{
  "dataset": "short read English sentences (LibriTTS-R)",
  "spec_augment": false,
  "tokenizer": "word",
  "vocab_size": 5132,
  "encoder_activation": "silu",
  "text_encoder_width": 128,
  "text_encoder_norm": "layernorm",
  "text_encoder_norm_position": "pre",
  "text_encoder_head_dim": 48,
  "lr": 0.0041,
  "eps": 1e-08,
  "lr_schedule": "linear",
  "final_lr_fraction": 0,
  "weight_decay": 0.3
}
Rows from block 4 of the text encoder of a small contrastive audio-text model, named by matrix and row number. Rows with one number belong to one neuron. Each number is 128 + 24 x the weight over its row's rms, rounded and kept within 0 to 255. All counts start at 0. Numbers have three digits each.
After each neuron's rows are labels from the 100 texts, of 14976, where the neuron reaches its highest value: "tokens" is the input token at the peak. Only what is clearly more common there than usual is listed. The data: short read English sentences (LibriTTS-R). In brackets: how many of the 100, against the usual share in percent.
# fc1: MLP up (text_encoder.blocks.4.mlp.fc1.weight, 512x128), inputs 0-63
# fc2: MLP down (text_encoder.blocks.4.mlp.fc2.weight, 128x512, transposed), outputs 0-63

fc1.215:159133130181124166134123128129123149098094111113143091103097117146105147131146080127148134145137110131130088113146104107170107137138171149109092116130116122135123148128108123149164103145154078
fc2.215:080168159134137080125102164086159120098122143128097081146086101166129104143165115145154098117067092156119128153123123097141133131084135130126126107140128155116146136136128130162109115125126127
tokens: "is" (29 vs 1); "his" (25 vs 0.5); "was" (23 vs 1.1)

fc1.153:143082152119133137115139165122129186128130106165129121101117106119153139121110142107122154139161098122157147089144129100135125140057119150144161137106087119122060141165161122154120126113116140
fc2.153:123143107162137136174130084124153121095112157125094120123094134139127160116134162158106187124130115085145120125071116118091135149102120167134123098137135120134159122108141080105085146102127095
tokens: "were" (19 vs 0.2); "i" (14 vs 2.3); "all" (9 vs 0.4); "went" (7 vs 0.1)

fc1.471:127106170173123115135130126146174116140139095114113114097152140111161159143137131102119107145130117125092158113154143120131160135124147124179109089120100148115074136133123095145152131078125133
fc2.471:129125109125133144162124104136098120155112159171095173112129164130118106118177151143124131139106109132103152129093160169113123128123181119143112068141144157139108120129059088122115154125116144
tokens: "all" (18 vs 0.4); "how" (11 vs 0.2)

fc1.225:133092174140099124125140158096111126098170118111105133107175130133136112124115117129189138139140128132131141115131119121160135116090122137147145112129086105130045121180100121148145147127123157
fc2.225:104139112149144152212138094121144112145119160150118123126123136129146147155128100118073145129135131023127141182108104133120108151098133144152148130139138083113134114100117123147122176112132181
tokens: "all" (26 vs 0.4); "won't" (15 vs 0.1); "why" (14 vs 0.2); "ought" (7 vs 0)

fc1.372:145167111150163132114126151078142138157177173095102116113132151207108167149097107187077134135110123132150137160086124081116135127129123138139088100117138139109140135104133132114118142150142146
fc2.372:127106118113117124111155136138129134125125122149121161088132162149180087159138178104120146141180091120092142106131128081128142133148148133149158176148098133126163094139127177120121129171111125
tokens: "be" (11 vs 0.5); "the" (11 vs 3.2); "do" (7 vs 0.5)

fc1.94:146143138141138082112133146120120163148171147084158171122130076168132133115046111140116166123134127117142132143129106133130106116112117123108176159113118114110139167126144171099106153109139137
fc2.94:110105170144112117122133165091082117143133128135141137081139157155091143147122162099112120122117094115139138123152130124121156117127116143115102098145133180148153093101065129133091142135084116
tokens: "me" (36 vs 0.6); "be" (15 vs 0.5)

fc1.24:138146157177120104139153150097116125143159132093149183123127079113069122126087122115115143104117120146149139136098077142080107102143139109095136145128115110092133172139145144111085155119126143
fc2.24:118115129085121134107126131116081108160114137122165165116145132160129105099127154132118098142128137146109123144138135124108134133113113118109139104132140197162171151104102138093053117100107109
tokens: "me" (8 vs 0.6)

fc1.435:143104128112169131105132116127109140120103134156134077107133096137104103096082141121131167183149120142165141104163145124098132093096128159140133178157115100083096134127070105163119136094148114
fc2.435:098105089140115154153094121142123134121108190121115108109115104154098132117124131097047140124143105112137117149117116147095141137096162135122169037140123112111105113111122127105080118123129122
tokens: "were" (15 vs 0.2); "would" (15 vs 0.2); "will" (11 vs 0.4); "went" (7 vs 0.1)

fc1.506:133104153105123200146117200104144113153096148109118068097124144152180129111095146157108117135092096136138147138126103130108109125121170116188126120105084118131121168151151120150130117112190148
fc2.506:153175081113140120189169097118152095116122155107106136139117170106168136108117106115134149117113116099125154104118143110135142141146163121113145086141144151139191114118124097115131142133138120
tokens: "were" (44 vs 0.2); "would" (17 vs 0.2); "old" (15 vs 0.1); "went" (8 vs 0.1)

fc1.190:106128096081108137145123120131139071150169114101131123125099148097138125144108118127153095156136127145139147108145119145130146144113137124085160150113122089182111145161087131127127143124138126
fc2.190:173141121173152121183099092120147142133113145118111122143155151116116126109173138093092148165088124111136165145110168173135067127116107106101119096125150124073130139126119081122147141129135143
tokens: "'" (13 vs 0.9)

fc1.36:083081163155100109146138157078132139122125111092150140122167107145130116119075127125169126122124139136135127085115124109119144100135118094115168102097081067153114139182116135101123139120139127
fc2.36:123143143105135138215139143102139140120144136123107131140120140133152157099131122117144145135106140000121141170128114153130127144101120140154133141135136113146157117111091146155097163115141161
tokens: "have" (41 vs 0.5); "had" (26 vs 0.4); "keep" (8 vs 0)

fc1.382:118117143151113116118110153095135162139105108097151066131129101141107142140099123140183167093140146133133120122131097106154107085124127120170128104116079077121093118148111128125150131136111124
fc2.382:076125145092102112215105156104161150132125159130106134133118124157136158131107127131092121127096163101131130194137105117104140162096145122139152145151103143173148162133155181117124107082123149
tokens: "you" (60 vs 1.9); "you've" (19 vs 0); "leave" (10 vs 0)

fc1.294:131149125086111159127112155129136075171147152096133095110127122112143090119118117124136135147106114140138141124115163154092117157120144117151155135123139123142073143150050116171129137151153149
fc2.294:187117121164179125162128096148170132126142135110112126169115161109119138106165128112117142155107097117164138137125150171149099128113137092105128118124138130101142123115119097136146117138149149
tokens: "'" (54 vs 0.9); "a" (14 vs 1.4)

fc1.103:087152155125110067130097152087110141121142122106139119142086137114158160124078138147107097093100169136112086136117122124112147102152118112146127149130130136155141132145147137150171118110112092
fc2.103:095144126139081103172125135086139141147117098106111148082170077139173144107100114113138137107138107132149166114102117141143216167125113162143135138140138161117132138145109179118115134100153140
tokens: "not" (48 vs 0.7); "all" (16 vs 0.4)

fc1.430:118115145160141133095110146084128119111132113111168105143087151160137101140120136145141139089146096129132104118134142105171125090073116128175156134123113096122088122126120138106162135157106119
fc2.430:097106125097104106185116135147162135134107187146096111153154116141114160130113121143098137163093163131127133161111109113139124165083126132118144166164081113155155151136133183123127141103122189
tokens: "be" (29 vs 0.5); "would" (9 vs 0.2); "we" (8 vs 0.4); "do" (8 vs 0.5)

fc1.348:128133127112118169109141139103113152131155136152123140090181151133116144149151120122147130134136113119135123107158135147158136092099149142171168114153105101128100102153099133103127158114140168
fc2.348:079121104148149124200125089157144091165140153158121166140151138144145141162105150104077141124135120083117167156111105120115108129114135140141110117133119077076153129119122122135131138087101168
tokens: "won't" (23 vs 0.1); "what" (22 vs 0.6); "all" (16 vs 0.4); "whole" (7 vs 0)

fc1.56:139111105142093143164181137128180070140119143119150094092138130121143113162116157110123149120114152106083120084133124122158152107135107096129128162158108115140124115111160163166137115131154110
fc2.56:133098107074139115163107107134089124167167112157131129112126141121147146150131155119121152133110144069150114109082132121119088125132152145124117112148142156137143108123093125133173172134105133
tokens: "to" (25 vs 1.8); "'" (10 vs 0.9); "me" (9 vs 0.6); "a" (7 vs 1.4)

fc1.476:113111124128168185149119108133143111150113083118151140134092111101131147122112150113122123124143091152119145132114084098168120163139125138170120129113120108126186142119121110107114116161148136
fc2.476:114108145141095139175149112102133114128058138135128122103153093085090115140142199128152092129098146163114130116135115097051131142130136118097144115212113185160140103132144106123083113118107151
tokens: "<end>" (27 vs 11.4); "to" (20 vs 1.8); "of" (8 vs 1.2)

fc1.196:134152129110138119116135146152113159127104108087109089087140114137142140132127101104162144103173124155148134108111061145139096106145159181166144110131089138153115122153104125135172109125083091
fc2.196:077160115131096134178127108091146146141099112103126112134113113163217153146113113106089117104121158142152139152106096138111153158105119159127167134139141148121133160139138174108139098073097123
tokens: "must" (48 vs 0.2); "went" (14 vs 0.1)

fc1.250:129153151152161188150134144127164131153149099110076139106090079152093145144137122120155121165109117156108148124124099104144173146080118154149130071115129137125158133093135091125113127127168136
fc2.250:104121133117123161130169090105131141139094151135129152123148146093119102111151167108146132123140081167124135111121096121107108134136138107147123175212090175184135108130112136118083135116092136
tokens: "to" (26 vs 1.8); "of" (8 vs 1.2); "and" (7 vs 1.2)

fc1.23:124102136111111108180162153160121171148097110099118142126175095115147145083150151141087135152108114112124094117127144171124118140130127155139151099078097133081128149125150147106114155156144138
fc2.23:111157089112136175170120134098127122100138134149105113112137128133152136136109142111120156132148163127115111120124084111137147098171126155141118085114090148139146117144115104121127120108113110
tokens: "would" (19 vs 0.2)

fc1.223:133184086105117125102129137162172091129134151105133142100101141176133171136132167119162132147128159125144149150090122131174121108126141104158129093118110124093125128146155144129133133129127119
fc2.223:116100113129126120122163131138095157141142145134169129113082137082074119124175088111134147137143117166118087135062095115148088126136171146116126129159118141180107170139121137133117105140139142
tokens: "to" (11 vs 1.8)

fc1.87:109165118137158104153135153086122148135121124068157130127141114139104138118117103143119118176116106109150113057126094131126142132134108093097144135103098132101116153129147144137110141137147135
fc2.87:111156132094124161142149119110110123144106130171154157116120139134137115110117158152113136139157099170127143163133126126098131137130162130120166116167169173154185141163118129090074115129115129
tokens: "much" (11 vs 0.1); "with" (9 vs 0.4)

fc1.390:140146130175132100138190133155146119134139111133101145099139134149132107130113142104125121131124091127131154190146122106123139172131147108104089124094103088124107152092162141127175116097116121
fc2.390:099142146139122113130148129094142111150130152130126095114111133110102113139136147120129130149096144053087134128074138175132099104129134140120149131113147136123118120117102116140103152140102157
tokens: "if" (63 vs 0.2); "'" (15 vs 0.9); "the" (9 vs 3.2)

fc1.287:102140170164124095126132176107125117118136139127156126155135118107138151173137114141094069100066141140118128120122134136118170115125134110130142169151133113120124150154142162140166155085139101
fc2.287:102131124131090152108097100074146144119127127108120150105132092099141134087092123101140162117143119123162177100129122174131173132106136186160102115146136145097115122140101154115086159128192147
tokens: "like" (10 vs 0.2); "won't" (7 vs 0.1)

fc1.85:108115163148136114145120156113136125115159109103146141149144083097154113143113122116133090143115115145127149085129145127108133082146107128082168131103127103106138140191121176108135161087131104
fc2.85:161149139115128178125126126104114150135130168135099135156125123116144157081128131140150153151134113091145142142123123162138149136111140146172122119169158127120164142116069148159104169143157175
tokens: "all" (14 vs 0.4); "quite" (8 vs 0.1)

fc1.150:091120123100129148115084147133122139135127123085122136147115142147166111082110152127164137163107171129157109121161131151083134130120079126073119162151148125152116151168135146175100154149125118
fc2.150:131158143135135153138121086203101147130123072140144104142122149162126134121155151158113127139124108117143133101136149157153112126168086112117154121102164155101157165162149102148133137116133129
tokens: "'" (22 vs 0.9); "the" (21 vs 3.2); "a" (14 vs 1.4); "of" (12 vs 1.2)

fc1.460:106149145119125118161120123105089169093134126097109084127082132141100165115066130141162129077103182160131073143138129145124175106160120127153137132084130142105143137123121129145141125144124128
fc2.460:090151121127096109198100126099138107116121114104098124093117076139156140102101108108083123099111122158152165108100114129155172142121097154101159119145149142093141126138120113103122125135132118
tokens: "not" (28 vs 0.7); "still" (14 vs 0.1); "cannot" (11 vs 0); "felt" (9 vs 0)

fc1.286:128132112118172120102124141114155108100121162100129140107123097141159131172125140116142120102075144109175171139090126173154135121144097135147139104145131123098100127156185173117147167124095107
fc2.286:136130103165121124135159112136118160150129144126171121106089134157086092128143081122128091113115116108100075156098109122140111112149164114116115092140133122159076158129108121112128147127131148
tokens: "<end>" (26 vs 11.4); "the" (13 vs 3.2); "so" (8 vs 0.3)

fc1.297:140149107136174075099127167117102151130151163112141129106159093146123123129073081131116155100114126104117149151137110120106111086097149131111152130132113137067139140141099148106124143104117152
fc2.297:096119140133134104116119151106082082154135141115120167083148155167131126160108164125125086092140120130145128124129131102133156122144127089124150119135129151146147110134101181136058107169091140
tokens: "me" (13 vs 0.6)

fc1.49:182139121124137110096120153146140118121121133142158129123152141161082128124133131149134146135155158139143160135139108110128124139096129177114153160092078137095108132140095134161125113112154129
fc2.49:104124108154129166132092159123075141100099154139174148105076139115071143141152100109133104125137132112118104137078115141131155082102111091136124104140147173137089119146098148106100078119137165
tokens: "must" (12 vs 0.2)

fc1.279:103108162126109128137140136086140130124106125097145065106138105137092121164099115114168151105151147113163128124129112102137108094126133121147151119091104066125062135158113089117126115129130122
fc2.279:086142139106117148234134146096157153156141125126117120117113142151144165138125123124122116150110148000124127191144103114116122153089141113146142145136106125172139132124141151133110134093128154
tokens: "have" (37 vs 0.5); "you" (30 vs 1.9); "were" (12 vs 0.2); "o" (10 vs 0)

fc1.472:165111105149112142121135165130129145125153118124121115160199120162167149105101128129107125118132090135139190099132104121104159136120084115123115079103113132113100132117124145126112157144145117
fc2.472:087115113172138126086112114121118123122113139172089139117110119136126100107114184129122146081123142086122093141112108149129117111118170151150137115125097108129107108149146088150131141123112118
tokens: "you" (33 vs 1.9); "me" (11 vs 0.6)

fc1.374:126123173145112141122142151085143132128099137140148113111196132107170136105076136133114114181165104124172136116165085117122149146121153134143115155112099136089076119126139108166117139137139112
fc2.374:132149086144102156162155121093124150128119128138118148107105122123127117144148108122109105146126123021110117121091093143124151108113158137110149093169158083130160107120113118103095122128121131
tokens: "were" (12 vs 0.2); "won't" (9 vs 0.1); "not" (8 vs 0.7); "where" (8 vs 0.1)

fc1.0:117146122151152132087146168074129163133183164090118167100122123169106130163091106143112168109125146128138131168096105101157140110118159121106157132107160111099136148106110134085137106115156169
fc2.0:105123130112096092141145138138109111142130124105136148091145157177155137144115152122144138090149082119121139085142131084123124140140121119135135163161102144144172129159140183135112124134076112
tokens: "be" (17 vs 0.5); "believe" (12 vs 0.1)

fc1.479:128090127136142124085126145145140186139126129163136130140156107161156130082088123147123172146165101139160167102149116122112148118115122160190126131111100121142076164159136144123096164140118147
fc2.479:102122110169122126143090120150093170096101157148088116139104117157128154143095180122088179093124117116122114147107110095097119161129136127125142054130128111141129107135147103130113151090152112
tokens: "me" (16 vs 0.6); "came" (7 vs 0.1)

fc1.218:123091178139121089148122167126136133100138116115111181094160126090140141133123158119143113136105094127131131114188116132147164102128137125163101100139100159103135112142128141155113114112145122
fc2.218:120110108149137137150118092109112136152133184176098166129148142078101131154147157130097155148132122166127169122104117167105107145151143113133138100183152124094128097106074114126133167107088165
tokens: "all" (10 vs 0.4); "laughed" (9 vs 0)

fc1.128:090120126142130140114118164067130141137117105108160095120123114156125114155079127121164149124137105111144111122122129091178139086108117128164155138093103065127094119135129111139154106162130144
fc2.128:104128145081105104206132155135162128148123145132124127147142125147120161128118143154116118148103165056127137185150110100134136151099127117116143168146096139177166147137147181141128133086125164
tokens: "you" (44 vs 1.9); "he" (20 vs 1.3); "she" (12 vs 0.7); "were" (7 vs 0.2)

fc1.496:102194178138097106153124147076124135103140145115116106179075132130130175140051136138117124053109168164109105138140119122123187116142099123149130131118139147144125114136138139152151097142109106
fc2.496:087169117142069090199118142110126131129130119098110138083159083135178145113090100104107131115139117155157180127121105129158197145122096154124140123148137150101136134145119142109110127124151153
tokens: "not" (87 vs 0.7)

fc1.211:115126152180109101101068159072136118123154108132152148110129147136088090150099121151135116124118126158130139111108121096133107091131113094130130159133163126127145100144136127152162137138112100
fc2.211:115124129059101108156151175151124172110125156128086130134144112130124138085106107131125126137090169115121119149114097132111186143095146155130152115137105123137185158111101178145127129114147158
tokens: "not" (12 vs 0.7); "matter" (11 vs 0.1); "i" (11 vs 2.3)

fc1.394:083111130180148126094110182077119122129131120101178098131109105142127094169102110120161160115144117118127134091124143092180137098118118118164158134094103066109089143144133117127152122157121120
fc2.394:116120148070099110191142148141154127136121155142108124157156125144113167119115152160121115150100151062118120177149114097162130149070119104128148157137099112179147136127123168141126145097127174
tokens: "you" (65 vs 1.9); "he" (29 vs 1.3)

fc1.384:129107130104103137131126108163126136093156125076104121110120130111134123155123148099164113121124087137129127105151149163172143134121110116157114155107103114133124134137083161105143099145138137
fc2.384:077147106162186110182091112109106088164135120140126108126155110114097166160162155116112130118130139166126140168151143163138110120135094159116145082159170128105125145111125097132145150091102138
tokens: "must" (18 vs 0.2); "won't" (10 vs 0.1); "laughed" (9 vs 0); "were" (7 vs 0.2)

fc1.467:104160183178126103138123153090119118110119122128122116182097132109134147150105144131092092092100182169129102158141125123125172116140117112130146151141139139147110116127138140156163107105132104
fc2.467:108134119143056110151117129087134141148121090110119156087166084146151141119071120110125127101136121135145158094112122135148206146107100160120112131137135149100127123124117157122086117098153146
tokens: "all" (16 vs 0.4); "i" (13 vs 2.3)

fc1.17:123119146155152074133122125119128077138140127083101144156099137145108136127074153099160155147108143127179176118157151143076123134152083100136116130146136127144093160137096106170142158145121129
fc2.17:119144126131154116196122113127149134130130106122107137147099137127116122103183075115121133130120117029117129141121120149165137133087070156089131104135124152088132120116129093136126123125122134
tokens: "much" (13 vs 0.1); "see" (12 vs 0.2); "stay" (7 vs 0)

fc1.429:152070157145124167150134170085128136123159125123137159119113108142144141138120148102116104112119064098116174120127105136137139117150141152165114058131114126103085119194166147123082135095138161
fc2.429:116117107131115123179185093128109135142133150171114174148133135104111104137102155166130157163134108084080125128084099094127116108104132111167113145104109136112118125152104124126100149096122135
tokens: "<end>" (30 vs 11.4); "was" (8 vs 1.1)

fc1.260:132127121143156169120146130088155102095143132100150140098117111168143123129147078127143104103151155107170132121085101144183126162167116126115082107089148136113130111155091147119134078145148126
fc2.260:111126111130138115174140084166118139105072109133133100127089136118108147121189120139124142103121115081114193134126163129102092134171166166133135156149163137165170086118151090156114124105120146
tokens: "only" (33 vs 0.1); "you" (23 vs 1.9)

fc1.302:088110125115108143169123130081144149124096104105133098101139105152110127127087102119163145126134148087153116144113106098150113085118148121169149079104109076153084101151127122138120098137135136
fc2.302:090138142093117131232127163111154143158126132133143135137135137159146154131116126139120131129097163000126118170148111119121110151100127113128118149130122139171153141125139150128114130074110135
tokens: "you" (38 vs 1.9); "o" (10 vs 0); "he" (10 vs 1.3); "she" (9 vs 0.7)

fc1.261:092146157131104159116071144143120135148144089089127167138097128158157125109127126145174146139101136140118106112165131145098111108153104125062116155144144116122103127140148146126101145160155092
fc2.261:126126125131161158121136111169130122098104106162138098107118171149132117151179126153109108143127095126183085107155108126156092146165106092149166125112140127133147173179186131141154117160110130
tokens: "'" (17 vs 0.9); "us" (12 vs 0.2); "a" (9 vs 1.4)

fc1.284:090176136107102093152084135098130136126115119106135135168088150102139163133068157136094120063116160137100105127148121136128166128133135113146121163126182140132143122126171121152145113141104127
fc2.284:087157127150109113165125154124121172116120107102123133065162104149198159109115108106171137120147103140179180132130083139143176164126142148146128152131112152127115132142115155113115131107140158
tokens: "not" (46 vs 0.7); "now" (9 vs 0.3)

fc1.440:074106102102116123148105100102120156126087123118156136100171106183130095105075108113129146137137180102154129132116111132144093090131120124149139104123121074134113108137154111136122107124135127
fc2.440:104145142105122107237139160111152145155115129123137126120125132171152123111100130136126138112100150000120117149144126129104132140135096127120105130114145145164142133122100149123124146108106121
tokens: "to" (40 vs 1.8); "take" (25 vs 0.1); "keep" (10 vs 0)

fc1.171:115154161137118135137127189166137109110084099124107110119088104064169130133107104086113149102129140169131132169136087130110109134148115130130137143137119153125097079132126133178158106154141089
fc2.171:090159111123092132188103141104124087095112132095139122101139100158199157128106108152128134101110129161113146114131102132128208153106123157141171124133152135121161118112140127110102122091138136
tokens: "must" (39 vs 0.2); "this" (15 vs 0.4); "us" (14 vs 0.2)

fc1.70:085116104136129125153116131101126150121094102120149139118184107188143119140063130135136146131114160121161134110107134133123117089132107132166148096113094096132114122139151122147137105142131119
fc2.70:108129153086113102202128152118147146145095134120152138110148134147127129115090145162123128116107141000116112149138128133111136134127108129121101129121131147185145126124082173127110155093113128
tokens: "see" (14 vs 0.2); "shall" (12 vs 0.1); "keep" (10 vs 0); "sit" (10 vs 0)

fc1.448:117134146139116129126110109117121108122119114132112136123092153144154125131158135133122135126092163130141158128126123136131157110120116154105128168071195109104084101182156143135109139095120120
fc2.448:117135147134115136099153156137134111149070132096126124088138135142131137142110121140184077130158094116130087133105100111091128141145154150153144105168109145163137166112125161115154108153119149
tokens: "my" (10 vs 0.5); "i" (7 vs 2.3)

fc1.456:124093110094122164135085119116128173125091173096154160125155067124106153164147061110141132124130162158119160138113096122164161126150141151090116090155129163133138129111139138116130183137152150
fc2.456:135146156139176096124126141145106128137139105140136158156090125173132132107153141105119149098115131166121126182141131160127139107109088128156104120159113142135127130150139103161124080097102078
tokens: "only" (30 vs 0.1)

fc1.442:112133144133127169118165111144143115125091087123106121106131092107122133129116140147163132107149103153169099138117104091181153155125162164170089137082126100137149118121152154118106118155113139
fc2.442:090124130122099136179150127151152140137076114128106116083113150147141167151141152130130120142088132111120163098104105120079142139138124154096178102214141165152179121108171098132123117134128151
tokens: "if" (8 vs 0.2)

fc1.459:103129066131123144113159157140156073112123169103140134097094121133115154137104169108155149137094150085120126124072111121145151096152147093157119105136135111101108128141158158122170110118140154
fc2.459:128136099141123102177139136130111149152133144113182103126116129156098120099162085130128117108137137094113083137106087094162093131143163128118131122150141149204103173126131083124140101128114129
tokens: "face" (9 vs 0)

fc1.117:170169135165103085139150143059124152139109137112178166141169125140086177102094102157116119142149133104142109119129082110107124138106133111126162129125112161104108134131132156137117105141149103
fc2.117:109122119125116179154145160107124145128132112119164158099129152124127093132122117117145102179140119026104144130114116126144153115134128118124119136178148148129186099139097134125079138115100143
tokens: "not" (58 vs 0.7); "want" (8 vs 0.1)

fc1.121:128141091098100135099151149145167073112117169109151135099086146145126171145122177122159137128110146110133110157072093116152138086150138109146112080128147102087114132133138141138139128130127125
fc2.121:139121112119127122141173136136097146138140138120188127126094138106086119081178082121129144134164123142117091133074080104146088116121181133120127146152114142191096177141123113126142113138136121
tokens: "to" (13 vs 1.8); "face" (8 vs 0)

fc1.122:106140131138172143157144161142108110125111095104137137156124110131177158125122102136149147153146122133130127113108130130134131151167132116128081116104127141129196097163120149149149111094132127
fc2.122:126128113143142125132118071128140128108093144146107109135106133117085147114172138086101144095154155164164193114123142133069108131135151184149128124167124160170178114124149077122074113101089155
tokens: "is" (12 vs 1); "she" (10 vs 0.7)

fc1.391:174081142129107107130105120150148165137092118122082137154162110100128153081124147117124125133153144110185170132140117112148155124147119164114129150101113101122150131126175133144154132092171121
fc2.391:089177134145160129175120138168077121130154120138125159119101130146099140138174110126123143102139129090112098170143130156116139141135081158113133099125169153110085110131118123109107102145139105
tokens: "my" (90 vs 0.5); "nor" (10 vs 0)

fc1.125:143132112096108135123125131140144161116138148129135157141097112146107162133135135144100146108164154149152107152108121142120158125129122124123139190153171135131113113167158159162147118137159123
fc2.125:109106164123115109128134134150097109172154100133127152127144117112102109134127154141156142131122110152122140115100082129142166124104108162156117126150121127082164160101112129086170127076110147
tokens: "my" (11 vs 0.5); "i" (11 vs 2.3)

fc1.208:120139132110104113148167173125167109166124143105128101110091149133123112133116168130128113145113124152129114104137122143147105141138175140136119125059065128130125150125114095130135126104145142
fc2.208:173158115113156124167149120116132100141127161101126129122145145089136132142154104121138140129094118151109144108120185157129122119120132101096112112158148162141176137121106112125155112134145121
tokens: "were" (31 vs 0.2); "will" (20 vs 0.4); "would" (13 vs 0.2)

fc1.407:137147113126147112125088171158149154141114102101134088087104114128118157106152084132137151145126142137143133119124073112153064103137145138151117080140114137124133121140095127147157121123095111
fc2.407:066163147105117120166100141083146142146102128106119120164087135193186122179145136135128118108075137129145102171146120122116155141067131126137143127129127132163150173147157118130132083094110118
tokens: "see" (17 vs 0.2); "just" (10 vs 0.1)

fc1.325:115118138153124152102129170093113115100107114128182102121104127149136124164119127147180152122144116107156132111118133097169126103128123121154157117102099084113073147129128115128160116164128119
fc2.325:100123138068103116201129143140152129133127145146105123142147124132101156129125131162117111141093147048118120190150106094153117154065119109127145166130100110165145140134134169149113140088126168
tokens: "you" (72 vs 1.9); "he" (18 vs 1.3)

fc1.96:105109179136088118127156149090149169133143113119135138107169137112139139125122114163133124099114137163120123134146107144110151091102125110192171133132078096138084085157111162127147141099125106
fc2.96:084116126138125139204125091086140102118143139108104122095131122131164154119115088069082167116142127112149171148111121156127121153123136164160142118128111107112122108141113150109103159117156139
tokens: "must" (31 vs 0.2); "looked" (15 vs 0.1); "laughed" (9 vs 0)

fc1.268:125139083113114145119126147141133060127110130096168108117107108098141115145111141117151132131131156118154101107114147114111130126101151121130136165108125118109112142084105143130167127125168117
fc2.268:164078134122120099173123103160152107132133152158096097108139165099119124138146133146136180142120132109114150097093151082122071085128137144137151130149125149117124139097124125157159168170128117
tokens: "to" (16 vs 1.8); "for" (9 vs 0.5); "of" (9 vs 1.2); "and" (7 vs 1.2)

fc1.281:162170111128133119118140139101146103089123149090083169148131096179076141149086122125181154121129123145144102137073118115135144156112106136132105149113135103095144143119168094150147135119148164
fc2.281:119142138088101116149176154126148121150131164155137114100122138093143103124143163107117130133142109126104115103097115085097075147121173173129181145163138147130161143106128167080138143145138132
tokens: "to" (14 vs 1.8); "in" (8 vs 0.8); "said" (7 vs 0.7)

fc1.189:141131125137123138095131124147143131170134124154134119103097150122148150123104152120166116113098144147122135103104117146139167110135111115166108128109154128085092143132164112132102113128107082
fc2.189:122132112152145144112150124149141128095126140082141135101109138123147128100143094118165122131160092148116079152076070121139107106114176122150090168138089156184071148127134114129149092132134142
tokens: "my" (8 vs 0.5)

fc1.411:089134164140105156135106152120137108114108100133113126129118136106146134130087156122097081132117161159142094154121143133104170122156112115136148170134125146144123115149112137148157093112125109
fc2.411:121127117122074108160111125102134107131133081090120151066147085143150133128067113112114129090132117139150148093128130133133197130111109170114125123133125143114136111115119150119099116106139107
tokens: "all" (8 vs 0.4); "carlyle" (8 vs 0)

fc1.485:102162117161105166153096136106135123080087134109101136137166134138117157138111129166091151109144147107130111084112096132135132159152101097133090119106138150111104129148149164135059120161143126
fc2.485:106118122107178090176122104134141119135099148157138119115091112132142102121153132128114121115113087048116139136153123103167125157168098132133112049089118124159090116110085107121109158108103163
tokens: "is" (83 vs 1)

fc1.441:118101127158146140101093153091135138111134105115162105140111156150141110158130133147146160097149111140137116117149154102166122101087122147138146126122099093109092108134124119121163126164121150
fc2.441:117107128088103088163112134139150119125106167136094117155137135149114156122114134163097137140090160128109117155120099099129126166091139098123135162152082109156142141128154167127137127088120177
tokens: "be" (17 vs 0.5); "you" (14 vs 1.9); "do" (12 vs 0.5); "we" (9 vs 0.4)

fc1.131:147140119123141103153155135168165076095106156147157093100143132125133139146099159123167141121132157155117094100122140097143144121147146118123148171122130122121143118105154118135152140168147093
fc2.131:116096107091122128169105117131099151150167151185099105131136163099149127164140151101111168112131120142106112102071124135133054157135125104116135146124149147128131118134079126148163131110102128
tokens: "'" (19 vs 0.9); "to" (15 vs 1.8); "a" (9 vs 1.4); "and" (7 vs 1.2)

fc1.236:153127098155135117132186098155122120133151121126157129075121130137104094133138144115159111166121104157152143142137150139108127147165158148112085116073109126112116143161164118114136104083086097
fc2.236:114130150128107150134130135136130089142132114137110103102146119154140132165131138140127120143126137132094109132094140165147128087145143143115154155137166169136139151118086137142106102123101167
tokens: "'" (85 vs 0.9)

fc1.386:143154145123132151136123143151086122088134078117146102185161092114156169135114100111136141128126145121134111134124154154171103153152123157149095157103126115117152090140137170147135126112102081
fc2.386:128103092142141114142131083143125125131115143116110113151112115138112132136156138080102190123111123161157143143115122120100128122139130180143099092169130141148170125097150092116110133115115143
tokens: "would" (17 vs 0.2); "was" (13 vs 1.1); "with" (11 vs 0.4); "to" (8 vs 1.8)

fc1.406:157136122166170109137152135158122125137176138113169141081148101104107096100099125120148132104160110149135155169128121168113118141129146127100103091097101094139135140148114150123154140115159123
fc2.406:104108166100121077110116131130146089140133125132108109118125101120116129162150127131136154127137088076141122120119157174124118130102093143137151115111139142106133103110108111118113132135119146
tokens: "see" (39 vs 0.2); "'" (15 vs 0.9); "seems" (13 vs 0)

fc1.145:121174126152095114116133132130111129158119132109112146100134147135166142107113117105115128176106149167119185117142121161114114130186138104141085172142139142114192149123129164129132152124136125
fc2.145:109115125100104125169084118116120132100121147127132167157110133166139141126154136131119105148113178107121117141142166100102096149089103112106188144144138152156157171133147112096117096137078147
tokens: "me" (9 vs 0.6)